python train.py --encoder_arch="vit" --model="masked image model" --dataset="photos of plants and fungi (iNaturalist)" --train_examples=45211 --image_size=40 --crop_scale_min=1 --horizontal_flip=true --translate=0.06 --method="mae" --mask_ratio=0.75 --loss="mse" --encoder_norm="layernorm" --encoder_norm_position="sandwich" --encoder_activation="gelu" --encoder_mlp_ratio=2 --encoder_head_dim=32 --encoder_fused_qkv=true --encoder_bias="qkv" --encoder_qk_norm=true --encoder_layer_scale_init=0.1 --encoder_parallel_block=false --encoder_inner_norm=false --encoder_patch_size=[4, 4] --encoder_layers=16 --encoder_width=192 --encoder_positions="rope" --decoder_width=256 --norm_pix_loss=true --decoder_layers=4 --init="small_normal" --optimizer="adamw" --learning_rate=0.0012 --beta1=0.95 --beta2=0.999 --eps=1e-08 --max_steps=4600 --batch_size=64 --epochs=6.5 --lr_schedule="linear" --final_lr_fraction=0 --warmup_steps=230 --weight_decay=0.3
Rows from block 0 of the decoder, named by matrix and row number. Rows with one number belong to one attention dimension. Each number is 500 + 40 x the weight over the matrix's rms, rounded and kept within 0 to 999. All counts start at 0. Numbers have three digits each.
# v: attention query, key and value (stacked) (decoder.0.attn.qkv.weight, 768x256, the v third), inputs 0-63
# proj: attention output (decoder.0.attn.proj.weight, 256x256, transposed), outputs 0-63
v.100:484495559495526510443463539459512499543583575546456499551433515601506488493529423545521557486516523451548504522442501478472505518407506463430516468568625441492435455478494525498454450504541517
proj.100:474512517570604509585484488528560507567502524464485490485430547550500449520526484544510543595502447494494510458492500519493478481569566476504472522476490487567428532480500523484484496520580569
v.101:545492552553547444525451516537477599526478583495509533448465479532488475419427491500490484480517488428486535464474500545525407536385470414514496414499556426623470490426491518415477485582502511
proj.101:597474428451492473501511471468478572522490546523498447498491537586443468540535489450561536522544548441501541495502493539542485557483589455433499506437482497516461554510475530429498546539547560
v.102:476383532525453607481498442480511499521482500532477489544486451424507389421516473470497466511505458493504453485500540456467601518455502525559551499485464510459492474521445502524491496472494577
proj.102:548512604554484500466562577475560537546516414522539468541479503534527548476544509528576453525460432460514502488488574461544522527534465422496466527418479536483386481495507426458452507475509479
v.103:528426490510443553519467481550465565494517526450488471502440426500464519513461525508532551538467511527471528508504511551578535473545551479547479461490458500497522551488572458523530478449503508
proj.103:509458546598537452419457521506486454457515468482485495535527539468597502476486471493489554480529453499495503527572513521469483506449450498462465466522506483439549524446533439523524533444522482
v.104:538552479566410543484417553448476475544495540503490570554440536463535443534488466563547460495431481607463523478504493561510575526485502523569510484473403495428519453568438532549520506420408494
proj.104:484390501506460485460548587494580526534548436438514531542543430459562492502468539530495483452489607548430415467480485482515536552586540553465489490554482470423521513566559394542426549464414419
v.105:471520463503488495498476396550502502543518547504610573531586533583473508542480496517573507488496578596532497499523497486449501489569491451476541586493489496513444498554558574510515502482519482
proj.105:533512477502552516527442536402464428468436484450509532463457465495472554475485501532481473545509431580487517531525440507474447536485450569502523480475517418491482532570527481514469484513387538
v.106:582547550508457518550445489521463426603501493473479505464492539513423536427464450515507463589516538526542434459500403498478565517517494527510495516467463476473446477474498554475488501506462507
proj.106:452393394456496490558532529542479477493446520464483483502559478475494511544519488402543505479524488514499516433578486488504456514506503482508480523456474528533543470450506637551565493482496518
v.107:519513544469518528474380612503551434547519561499471477479477560546496484430444530478533556518510429435531511502411497525493542509480468556536503472441524499552534482505499516534542508534473517
proj.107:487483548582486488533504505481499498532496496407495478497477455530498448473534449441514444522494456432524548519531563568521529447540570470515424578495482511535475459467514552417459462549519511
v.108:510522541540543448598561477588462489529474450479493526582467538488471561473467581466495468596502468498557441581518480501493504578492473460527531504471467528468537532494465524494486514506405505
proj.108:541453542482454509467520503547472492508471499551476556474554432487447452460518466462468481501502587508482517520466527475541560531474472463534509597501575518560507444513523470560438542492477430
v.109:499509558438491519496549410514500567485449441591386495410478464508526491478500460485434503522549429457588501488477540507496470406443476472532493463533502545554465501557506480457400420411514609
proj.109:463485458479431540548553454530498606508516463547483458475534594448497467495505502588509566493522442456536576473537519479514503478532430447535553409407450525552458435458472450479536538543527535
v.110:482542437468505428494532422485503526456476492594527485463572498527510552509437515469514472496528472456562489528514386467551527540459527452446523510504461509479541547486499551506487490522516442
proj.110:472455477606614623551480488487479516479458498508434509490511540546520550535470518498457505392556430494578507513481430514480512517457494559540542541517489463540472493500524562548498445465472483
v.111:456469539504533441518407517435514469518503588521562494496432515565522519492508514494522510508444487524527457488556444490523533532537483518516528510533457517500475465451527615526545505508521527
proj.111:519501518487490513550455502435564529543526500479515554514455482468563495507446501487490479509456472518504485542528443557525528475467470579469482494475514468488511564562494535520456495466538506
v.112:505514549484467437500516464496473484527495535503512477489474527442466463473576468531472514488516503522547524490382439482559554472516510492467558499541529502534554565507489563526458438509400453
proj.112:462440494433498500642499526531554576501624548508481571455461496543472502513486514511497478465448495485536535495515474500477511540458466512518453540488541527511432464509486507502460512517583513
v.113:499401515447547507506451478488441469537462540511474489533464422488487549418499488486481440541479526585507453501478534548497495495447534474470531479505516536494467444458536564434503456482500486
proj.113:479468547506511610523465533513559540528517567508533554529479524546457514479497493535445501515521404493452480500523538470504475462518563605499472443444533512521509481475460513524557432561545492
v.114:454456465481481501509615461509545510469477483472462494423477467427496493540476529523490568522468542552472461524520556543523464585447504468511545481486471520477533549446497493407537545511499430
proj.114:495629537468397497447478427556590561481549571555443529577569480452437496444494451491523558490540484524489487505562537407493471459437508521484478572565505504490574497443516540522537511550526442
v.115:508561509541468487460516582495447478456493563491523571502547522467483447501492486460538520459474504500406466517526482515640571475564583416475555533522485392432432515496511533497466440465495461
proj.115:503350488414574528489500474520469537486488585548563563442518505484521483577506517475524496500473530579493458519478379503458535521449432559517576442488490495458472491527478538519478396478490517
v.116:463520523502457512459493482517545523532513556530565468498558507502451574537509549599536504494503540535526509510524476508537546537504448518448540547496442478503554538475568551523482420518451503
proj.116:503527488509544455528458463493523467430404483453455487443505430440450488562522524478526523475516471551504484532543480503490489526501499531465495468479515425521548525462523564499542489472428451
v.117:453448470538497559457519512532451527543500503530470469531500513530489490474486385445516495422475441512490495527506542530555508432567482471435473414441448484534451486516469501476496453478605540
proj.117:461527510482481520432455500492409530587527537507531540598514540513498584488508533494500529480450431514469492531493496487500524525588526564528481422460504496505473519476435531502463450445492479
v.118:482528517521462622497421476528492481469475490501474465490436436424493516441561506516431493487462479514483504490514566546529509517520489498527473458469421489483471462505488463553517455462498561
proj.118:464498534489473463464592576580562497577559537542489458577469545529460451511459524512414495507537466476561520488521596490464484516517518486479452520509470584489516473552470529517509499527482523
v.119:548647534490505496473491512574499504488451472490566525444506537523497578427490516512430510551593512436437564521459504425531423488525460579530478529495532546511589515414442496499520534519480467
proj.119:441495461427462451522563482655468480476432454463501479454536475489495466478506497539482506449475496446527519436504558479506517455530544454516516498509503476438556484512513455540473552489534473
v.120:427548491470519494490429449476561489506452573413533540445460500511431592498491540494463417510481498441508524558482458532490474512444534514488531557482520472493531487461502499519488450500443562
proj.120:464553431532586589514515483500562550506512556501459482441484538559541478508506485486493569489523490495496474482512476431515491509455543430511533558438505501497492557538519566539549588530510461
v.121:434501440428505448424449412507514540527477559523482575459489488574465481494413566480486401506493518472541518484398452503490518528424485550550527545446565477535487522467480580543504619499446463
proj.121:475507558593552530519531459552475467467422443457425525465378432523518437513475431558502481455472493534504473486455503515510437465478485528495509590457516546524477509442511456407437487531473461
v.122:572531579501529511449454513501534523543472457501480592469526428448585452534502571523504483510500525484519490479449556502496518542484512537525546448496500541508493489527526602520484537527470525
proj.122:572414461391411449592552544704596500562561473539500504465507478492539476468444558563523493478517533523553556463461569448559472550550524481465459540482527551447466439544559411505432514468501412
v.123:478473411493465543477506496493521463449498543535546469454542584478505451553472528475594512493467520484478561509511462544535420485581530483413507577523530512474487522509444493409485463497550487
proj.123:456513515435513529475472458494411389516458497495526508462509473528488517546467477478517539483481487545472532503595509457582551513491531514562511384510495470503551468563489580469539449501437436
v.124:471520522449434484386478473497470498493460478528490496482548490467520495467526475481522562522430520473507512472489576500475479505583449530529497476538481508592488535492446528540507508500529547
proj.124:456531432459498437509530480538559502598495429566451459494482537511457570459502540556441489475390446515488451516460479491524536434506462515451466512487448539458515511507500455564491551525518536
v.125:474572391545585459535502470501449545450471499508527514564421471521451536479446529504510557555455529545468463516550505479510526507548465484547517443487476485508537483490557449502536521535421444
proj.125:495557438514466514522482487534516462435507524492537566482536467484509528514478530489492466451503462488522455499489518567483490554446538585504508499479557469585542484496525479528547524477554438
v.126:549448533549518507559523605521571501488492484484567536544535521572472500496514525558497534415487503477474516476517463427539515417532526493540482495545476494465470486504473554591545521555443493
proj.126:507495489533572490523488476469556478526566471422470523527460528504459477479471539487534546547506465500466533534485477609568542522515519519525506506537519502521504488527592497533453515481483514
v.127:501489512440375442524431440436513532507409437511526532550508422496462533487526556523501523472532474488484491519508560540513488483524511517533470459493450534401496459522462502475492479424524524
proj.127:464436502542527534575575561519566526481597533480465499488518485549485479465447448508505460437452492485485538458484497461504510509546492560519531388404470554557519465535483489540479501470491522
v.128:452494513543558470475459464446492475523540500506466505494449411562550480458425502493526520478500475470588465518397471506546522544442452653525496506461546477524474574463471581504531449481504469
proj.128:515528481529521481513513567499518503489448481474432519532483462579473511500550483478479474536550524437533504488563548438560480466486620432497507553541438447517450442502592549518426449497495455
v.129:479524408503505530500460485525420547474503525542537518577555549523444511468471539492538407532431469503488497519521490502498501500500462450451508513513549462499538520497501559421489544418588462
proj.129:540531530557510567479509467541452460460472450509475529351483559561495522522446482508484485469531547472465530497547501439471480520477492525481462528524511510412546435529503531501547512478521439
v.130:510437533506541517526467498543422539491443532517523550494521500516515582512521486474480517476571524545516445435501547456483489476413534452537522467615532522486509494556559586500514514473501497
proj.130:449517494408445461439574426489481495474530492449451519474517470469466504483488543497445391492569423567462515478495531490451496448464456539478461515427564531505475520496480444556508506470507503
v.131:417487536483516486458492497474494530492474417571459466516511516602505538518583533558495495567580487542589521480569597445461536493481479530495552429469511544545547483566527517540542538516527579
proj.131:559440556542513531518511417481550496531444485515507512553518533428521494496611490489468463481496422534543484417459515509549510504548509484509491458498479485567537374436507507479434440474485473
v.132:540501523516520434482489492493503471457534505586471481517473518468501521438471528503506491551432495485531419497528474466516532492585488495451512391485475508458452498475461548515482545504449459
proj.132:460472461485404460443497496517518515578532471575489454509562515456487510486569493531511478485554504509560484477575548458455617445549463485435526470539448535465466342520480424474533478505530457
v.133:537498483542517476387466485569544474435469473484487472492538594526567493473450501497538457504545489471569472503394548497531474588556422482499434550502610556503505512542473568488548548486386468
proj.133:538509561448516510481460537475540442590502476576546558546458505565546535452523485492477504478439563460513527504429525510441468509467536541473471589527515559479399515515485434486499512421568551
v.134:462528518447525558530503465546506513479455545487389542595450458539521454490552453537443434536616496441510545485508497492471519476495471453510515352468496475436440480502506527420580531546565572
proj.134:430447484423440441500503451540522539546498536513485557518505556504513531504533501530518538545544497494563492477422533429470534523475386551495514466491525490525485541498419477472489515515482480
v.135:515525494518426484535602513513525524531476511505459418504533499457453498507538514548463463500594496492495547489483533511492563485535509511421592457525558481465493512528471461487411460546509537
proj.135:511532458509548483548453549455451486469492505493461480486492500488439505506520512502547488566488498406459526485490490490448537463525505510463564594493513502457516546526477559467468526490489461
v.136:483471533497536479524547436457514497538500439491506556396460493504521541578482527477473491512496499508492422445469454503448525494392516610465583534487541516497435533498522499551377491512417427
proj.136:504496425456466404543479521515559622503511535598521464512523435527513503490548630479493513477386584492463534526542473421558500503554613439462508545483494464531516455448539540516461464544496474
v.137:504450533531586454515461520479599434515491522463495496502462516490432530480541534489553487451471510523513418511497472522494552431533540606506480533550386529395539461463455583474580520482408464
proj.137:560448573520530455449450522474468503490430531572459554506490469524489449491486476522519494462501483478514456520505486523547546454543521473454503535582524472501522508486519483498535445571607534
v.138:456466610525464447515404434525565468521450420472478550545532461494488476511482520572494561554514495552555491449520435449414501554427476544481487415437487573462501497480462497494559565536505519
proj.138:609515487501510505431510606569609560552538517514487486537528492450494566496628523471514499520588468485536525520451509541549484492524499441491526479546540530565479469455587527528463495481517500
v.139:514487452447579486463539470558498482562553473562480475471528559477520465520495517482498498531543443512506501458482536481566549464572514478501472419499498541526537554477472520512514452522510535
proj.139:486566583547487536534552505475484453392544433521529405499465404473507458524522492488506479497523573461562469521609498507497473472484522472514458549537511554498435454472391410458471527466523524
v.140:506440478448546547508488479525479514474447490476477485471477492447492526519527466477473588476506469540510528482486545546494517546471503540502502508488465543483514481531524463612526505544466521
proj.140:517584554521538509465495549463563437545482463472643533509463523523428611454541459519508464541491503576481518480457524559521488527502509473516506458503497475514469503390560519500516427474449468
v.141:464517577514423481447437487440522444559507472502609440568506531507504569489605534541441496520534451531484488508568496549506473542551468503497545432494461524464505468503531399457493491475577534
proj.141:551507467575462481493559534489566509537455528470499464560471535466522491448502435533487442491460481528466540458477508548460504517524398440469523469407487473492490475507463419522486534541536543
v.142:500496509556522588477512552453454504459530442553562435557428505533530453509457542520455527559478471486522477467498509434513506514498494467461513481578497508533450473525499511536496457493513508
proj.142:558513460500434447415432545507532473537530572525557503539557588553517490484543540458569488526540453546476445507512514496452511517440473513468525528456520519433511467497553437457528547512490462
v.143:445484480587498540608511511557538468500554457500378451487494483508487461561454502446523500508500435505473510483450490491496483552480489484480459520437499444527563496407510429482585502480606477
proj.143:547520476472486451416475460444444540432575498514449483438478425510575520535560521517570542484491561428543562448538557511515532480476503431481439616558578516543456469441568503547509450494542508
v.144:476527492471528503479500451485456548491508619454452474452460506435534471491489466421467508461471499495492508528537473481525436520506523480532477566538481538508429572498454502447476441465481466
proj.144:606453557446538538557520472494466453481514504535500506477468428531525484483487522472479568522469559465513499481500496572527583521534530480517526536512478522468507526540508550516536447453494431
v.145:484455532527494501512519475469549517496533519484532497536489439503439494561503433448489425546511502485509484485490494562490544426522478474504527482503506466470440572533485458469473462551450459
proj.145:427480517489521494499494552493483544496491532525506513499508557500456509425450507520598525435517471584486571463506458468525495569460474511444522444398475437522582522504520530498532528568512526
v.146:453522547606460473532408506493537512520417509450553521526499471515466467505499484543497525529436586490470470507540525517487460517488522468527509514536512519568490526514456497443474556497479455
proj.146:510488462473483500529512456576553475543431493534477476542512530501467545489486535496520485494541488467511546447497488504496492464527505503536478516457505499505489501482469447562453449524530521
v.147:553529505533491437548543491504443529452478537490458505489491561473485482569468490538488444491454539531464574506486516505480440547527479490483534515526467473467476525544508420507410481514501504
proj.147:522492439450544480493419453515510546474496572519498459443463550545519502469452527587487499471481489504481533459494438435520476470486415594527586517552562487527509459494514517510521561526505415
v.148:511461474447538482507514541574550551549510552492504508519420536565504528496436439476503444439533473473455424535438538502542545460519501548526418507538494448517473462494506500504454457451421533
proj.148:491471572547491495467514571417504473498524507536510445503542543503473420511484509517504491462447476477511533512523449482476474502516578520548506471441505470525521519537452555554514542504553558
v.149:476512480526477447496465510458519512459482439479527485482606514508511503581507501550499545513490525520480478506543473522564500442582539476448553502489432472472492486516448481512544461504399414
proj.149:516509602488540573561475530500506410512411515483514481583477556389407583488430479512467537424483471564457437460498437515482536458458515556449473486546504475441544499510453554496480483493554460
v.150:503515520530487467513566432485505481511500522480490500450539525487432520532524535497491482502491488546507538513563497514471491515479421545484550519574523507503514533515445503469491496543551486
proj.150:542538453428548580582464476510492546482495580403514548506523517583477569520500455517578480484455520470569538585515490494504518550482535465531491582533461543560451493470487538524521495529546488
v.151:450484537541484480446538448482474563511408542426518536437447496492523604514502505482508511523529516560413521492471584526464482503436496540537526508471555552531490567517566513525459464503445516
proj.151:505537503446464467567517449508656506540603528546509573456495496497480548426501478582415494466512476553523463519433463452533481530523516517529457477495506519538532575566565470555456456494486468
v.152:530466483544524448476474490504477474523484556448467524488486507509572550483561512461496592433500488500509400506551565559550558433474522615584452507537501513417456511521492552543415486579461469
proj.152:504451511534492538540426532442554491541483493401490601512466459465409443487452515505550447439509520516440508467450485487534463507504523567463489568511530458479510497540513543468539447480515537
v.153:487457525506462432490455453424588563530456561496532577561458490490565523493521549575406519444517480555539499479465483453450487537356528448509492506463481500464514477536481491500432496587485463
proj.153:487536561562557524601539467499518464470411501479505460396513468473500432334524480532497515477574489546450513518382577384458450515588467530532508503480492558552483452438544483514550412487536490
v.154:520473536444512549520539462496519542486568517543554450350528563521485484516471492481523438474498482478482545465561526497569435453492518545527480531452489527506492607477508490505433474518462505
proj.154:451562483595499483519490479511456525440461456417471458471416491542524526518459487502487497536491487433428583498550494504510496504445497498459543540488560496444510577495528449462482535478440538
v.155:511467472541489568525558391507560518496479414546539503470543434439498482536540528495476498505492487542517452491500564485484539427488506551532501526495508556478505462510521529528401550504425518
proj.155:498490510424530477511449523501544468547541487487467499528549491465445501540491503514557472464577541627513517522459498457458439541491491557517483478552514512539492468516458516544490492486500512
v.156:455508580584501493469535471531567495510473515372446479523460453581510514491497519485506419470521548511465526550501467490464528591434483473516455598448611525560514539459456498462479525505503539
proj.156:526494435427558429496398398521541541507516466524430562435465568486526518545577563487519598515552491420564479489442478451545434475502566525543515554547503534529432516502497521508489483541513485
v.157:517466551499525435510462462524444521444487461539536530522472521468506506540506540422501529480473488502444497528549569498507475452513498467512438418493508555503492504473560511531488468462459470
proj.157:491481519432385520551558538526543516541487507584506506473509483502471523426496485502504495511507504515465583439460515590531562510506497492454503440460478427492544429500537518485472497562450515
v.158:531472563489440510503486519546561503497485459511515382499577557482475508545584508451458463495564492522571448498510565463479498525523432539469503584549521483502547463516508423479526514509458423
proj.158:546453478552610506518417509486428505486532465517522495531490443569460471571604545471493501536469555455494541487539466568496494456562418452574496560504511516495496477477482479512469480515514471
v.159:430521500470564503442553526484578465533459433551558514491423428530473511548504486567468496531525469498598469416482515516435501552367455535503556533487547486604465529523529533517520501542535529
proj.159:482433463524489513518500482473504541430471447450400436476543448529523475481519562395534477540569446446612474482464550493555474472530548553537512536474515512528495491501506532521444514558465463
v.160:522482478480510480485460498435473491441458492491564505512460458533460522451505496467479504470495502437572465512603450569538534484515497553497510461514520502512511501498472563514519486504502550
proj.160:498509486489481521497468516470477458488473521541486520428517527452503483509494488497537506507504540532514518457450509528570486502521494497508504505548488541489539476488487492494508495460533530
v.161:524474528511524531520521504472482466528522468587532525528530457498472513438498537546472470512470492456437503477502496518472510500544497448478467496494493474483495466503488516528521488512484483
proj.161:518548457498525474516471533468514471535550505524500513540452477529459508465507477471536483463459503499454509459489526477439449479520483528483503498519550481533468488459442460518462465515464504
v.162:509492516545506552592477462499560474544468567522524532481469451525498533441479514506452496546521507516498508465482471457524512496497486522494552487481514491472553442465517512517548535467496454
proj.162:451516522504508472486471523492510496496536507516534563487498503483464494526511499503465531522544478560508515524456498463500533494500468496477519498465498484448489562457513519518490445520449509
v.163:497577482526461471475494498481523489517450480535488516444500498518514449519522523488525458494497547513488442471534483467459492476524527490497502511441497564484518535530575512521445483446557530
proj.163:468473485497508457473512472510511520476518519512520452532437506507521509531451477499451548527524514508498497505501499439459498526474464471489542466462535473519515480505504519497503496501499522
v.164:544449502500520449493463542505491492506494460466486461525556541509504475548476497498525526510484506486512489473484485479530485548518508523480491556462465507403524487540502528501484462533545548
proj.164:454509495490443473514459520534495486447485524489495517520467510517485498569500509494465462526517476527524466436516501523496536542513586525490574527614545469556486502464490475446536523530511504
v.165:525508510517494431536498548555447479560487489515476493486530607544522474475495509510494474478524539449517523513512525484513483532538522487488504503510532500458479514489537438490513526476475446
proj.165:464506489464496518483444479488557547475501481495481505487464543479492461472485513584484521521483473509470499543494518534511450504498518547544531495522523469523475526495520496447505472456455526
v.166:452525462564482509487464451504519483508505535497520486543540512463523477524471517499501515501502496526463528475465527504459488486464526479519435551428511471519502587542552509552561544484472511
proj.166:528421490526456493504485486495518465467515484519512461510490558455484530516492466560494512502468522518452537575525512467479515436490493516547539483485482524467460525479539543461506479476457482
v.167:469501552471494517471580468538509469548513417527493495500499500475535465501509432511486509535512505532462502498503458565437494548549534511499495490467424512477485463489482539535537496517491520
proj.167:533474529513525491475480483460492501483480466484493488551457518509541491486523487526510451512463532560548488538530499451475521490552452525504483505495527527479485500552521486517489510476458528
v.168:468517432516526519498456495475522461496508498528578476470506477533520509510439487548516432509425529482498520485537490483491491520472516515454459457513509478575462376496472506477493553536472510
proj.168:493552501489470434473500498519511540497517530522463551466498509525475437518526468499541468515500547542464537502530528544474474485490513506445524457525460515559506491539527522493503501476496568
v.169:474527499479530502492476524520470502458496520425524433486532495499475516463491505504505540549528516504490480465543467518452487513556496483492518492496509527472543506521554464548519528463489556
proj.169:504523460515449511478527488496469501429447482502491493507478471517551446506478488524528487478505559481556558479539519496512477469506514532469529520590446495528500469517520484483532461502479518
v.170:571491537502547503519455483442518527445474453513517522514515447483473540484531554474551526493483500451494541505504490480525502455509589506467466530511469512483455471500485525489469469540457488
proj.170:455505520516496481541483516529508509450508475519447506440491478497505475530549472507442552505536485516469477502519543474507481498546457499463538490501542474550538515437461519500502537464512554
v.171:527463483521503433544489484519424445466470503410442501475543482533428548481491461486474518485552476458544491495512499470416451528504491483517488473530463466525462509529465482505505508484497455
proj.171:544513506498451528492460474522489493491502486506484519469535527478495458484486499432493471524505517463466550522458508477462489481458506539505482496518496446525534521487514523508509537505428430
v.172:525504476499532445494529526529498478523484543513567474498431523537492536495540558427475460556439475508501507512509494517459484589497508484489518480541537457528529518499472480482501476522525455
proj.172:500499464508516535464501465466520463495501503489441543542541506466464469490506488501529410466478457479476472504486525520481503566554460512485532499481540496519530514436493471503482519505485490
v.173:499527459537547470457422461478484473517483475447560440538494438499469509536512467495497443520438484456470544517479459539486522489489535446451478478525495501459502490514493546492516501552473540
proj.173:478517470477472493421502503531506459502483511520502542511455526482520561460535439523480531527513497500488537505541502556486514495488563509506531510556521496499530502496504523432501517466511479
v.174:535510521508471469529600552465508505577521486584432514508410520509461492484520494493531495497498464485505526517526493515502520528524509485464508514522470536494522499481512476490523532486566495
proj.174:507538482459473503542499492513528464495475440476536513513522506535484432488515488518546540540534526528549541436531511471457546468536551538577525499585479500505425452465541554524433497569550501
v.175:540530484486534468407439510460484487489483494475403449507511482484495496530536463497495530486473521449511472528572490512490507520485483533501465493533464545457532493489571482492527449501469463
proj.175:440431546504479471441461496520451513427490528503527468473462584474513557540529529517497509470530497563493536533488449492585500525512523425476491472552535506518513451528576515476472496471561489
v.176:495471489514562514482491460513504532508522555585477499592502508511473467529516506554524466469492469503479506493451514504482517465487520507489511539497527556554512478495470497518477527500458579
proj.176:498524470485539506492464492463514550523534447476496484514511547561462494460505525506514526520503502461480520454483485574455526499519476494511436517500507511478563465530498553516477525471451506
v.177:481471457536503473508538497466544456493543508520488529489509553551492532475494467489469513487503545532493547509507493539474458574507470520460517472515500516484561459489537463488501484471544525
proj.177:489450498468523527476552499488462551482455482519570501504557516553530537520445507442476475515504469542559502460461489451511523530437512493426456483492498538470465482518458500479507530489486504
v.178:526479469523530472507457452482455521518535527516523553498476443561528504511544564528530515522515454495547527455457489492526468484472505507483514501507531446460505509442479520542516497526470491
proj.178:491473527476487427448520484531470548490523497498464537483489499417506497556526455479445455491473445520546501482511420462415475471473462446446526512471521533502535462523483419449511484522496501
v.179:497479486486496503486544495497504533526482469544487486506467500482530416541512474500495508462489486493502459496416536488500477523477475495483540540494476543555564510499487530483562525516505484
proj.179:472460522521451520548519568536460470530466505484518497562499463466529534494539497504461513441514555528458516510536504434508592419486478477524532492580447532479499477508514489470450513547514551
v.180:487435488528516439501447538447499508482558484476596510545529507533503456490470515487463566463533511514521483508524500521472514545531514488498477440504472450467462484495491501496458544517494484
proj.180:471479509498511481490465489502500536562545472492485455463547465516527488467518483477512458515498531548562537533525458532531503504483537479460522483508510517491495470455500477493496463518504523
v.181:494513498506489466473516557498428502522459504529530427461497503470442508528509528456473498486524541504485492484494478498484565540510538452561530564459520498536521560514472504549482463507553468
proj.181:483471548494488495494503497529477515526562513462480526453507493533492524517483449493495515554487469419502483510515545487498465490522459486485490499517538509531484473465476493518522486484489524
v.182:542500538503564461476518507442510538499503478440502532498461534497501520503457513498542467398520491426557516536509503502480490505451446519483519503472496479509446547489547501557458469463477494
proj.182:503512553462495482526505478506500486487490479531496538488530515538501498516502535490503528515494489537424487527472501520473494463486482522511480498471475518500534515461480447457502497537506471
v.183:470480487500508548441503447540536499509472502488469518534464526499495491505473535571450462480525536482508511454516478505537559520486507473482447503561533519528532505501496469592525435497513479
proj.183:490514528482535470544513568482501486479513582462511452464517461524514528482465499515544470473537493529472514490481492505517536505505456532468527488465491455468473481505486498475466475498498496
v.184:493477442512490532493539495439575446483556431515495509509530509467547474531530481503513522482511464543535493476526522502483493512503494498494526526467489512491455556545496550508501511527464475
proj.184:471503490526490504538435541545544498554530515486530503528513529529452545486516477517499526548489486553531499400495482492480508450538504541478480501475549515514478491504436474484504492448516505
v.185:477532460508502487455547554462486504505530488519527509541552444454532468531483476450418518513487489493471472528535459490506511524485509508531494550504485556547463518514495489513456516527554476
proj.185:489526462505485517508460532464467535529528476487516491559524495466498481518466523475539469466415523512519476524516416498455478547457483519540485526496485517487466462509478541459541474464456472
v.186:517539507461560442499491557504508543519501539470442489507515443506580505486469450564471460513558462514526516521482507510507486540570446489514492493500529478503436487490438472489503489499523481
proj.186:499483509522518525478531520494470484540508497509529483517508487494483611471513544458542484488515442503507489474488504445480504527427497448508450521463475482554488485476522537509520520489500484
v.187:470521506527477562524514557505460449565444489528464510475521484452522453534497503499457492541529483465489503483494570528419525512467575499491494470541526502522486561502535510532480504504516475
proj.187:527494480536495470526564502500514530530482525491468536535540490520546506445489473503480486523497439480460515478446481470522480489479499500434506464509488465505458555523523474476469560513467531
v.188:481476486468504502466540493460543466575500454498520481490450460527483525484458515492494481540555522529574466523526533539511491526473529490491464527496506550480526581493463501518475511519526510
proj.188:511580582496511468485565515516521522520525575457479431513495540518480542469492496471518464540451491547467465490531508502525492526508460514465531487479463509506495476485478471503463511513458493
v.189:491514555495459496551509519499478503456474509585483534481522480526478523489522528476499506472547485485505495526535514514491515490534562497463519570470551503515483456457486487498509468535500528
proj.189:503486481473493472480475522536509561534513487495556447521508481550504505520460519476494575464488484477446477511495505539472522470441485597524491492559500499581520515460467521544479508501525515
v.190:522512472468538511540509526535546516508504530530484547487498455540493473528546495502531475514456570538521513497537431482509465470449439514518547479501581539590497469488521524463546465502532450
proj.190:531495491477465502494546517480541494459482456470554445517503490467483499504500511474498489447499497546412451494513467493509485462539416511520454489506488559502475451520543470489591514489467457
v.191:547502504524485485496526446456424503451493450512492485516526462451485521530518479473533470469493492529518552522507502431498448458468528541513540525484518511521518474497534499519480539450508449
proj.191:520496535502507460500465488523519484525490520471465516528512502490508524487442470510533531551516536449504520469454497523563512500517494540511483550504487487515502513494494467547496495460531500
v.192:507512411526510461557502565507498477581423545498464502454506519517477581532536510487592537477506499480513477476479467572470447531463536505448517463518518473489546537541403588474539465474604438
proj.192:458471551538490462481512534534424500489485517526445498546518432506447493517508470487477511490461515536508559494514481492487524559484582458484524546547452503532441560551520520472522536501526466
v.193:503484514537502515432572479443513463532573451603432459497658591507587417519533435547530453535472457505465533477530529498454533484516440468391468557512558596477549493569485473509477475508589418
proj.193:485449452520624444480504500476438551472423464508371506574580490525493366488535467550511452506493457511449382509496442578487552551533471428399494410478523381513569488515534465504565599446576426
v.194:488471482422586553427506442519571442613503606581455401423501587554490535531579516505465542536553515431557488470482525492489398490479491506457494545511513582527579492437653525389504464475475457
proj.194:448568511395563534460540465488414539491430458637488441377387580451556643462434488513472533529532468473518462484424515570503453483388503523550489505593556496446465446539565447524444516580425371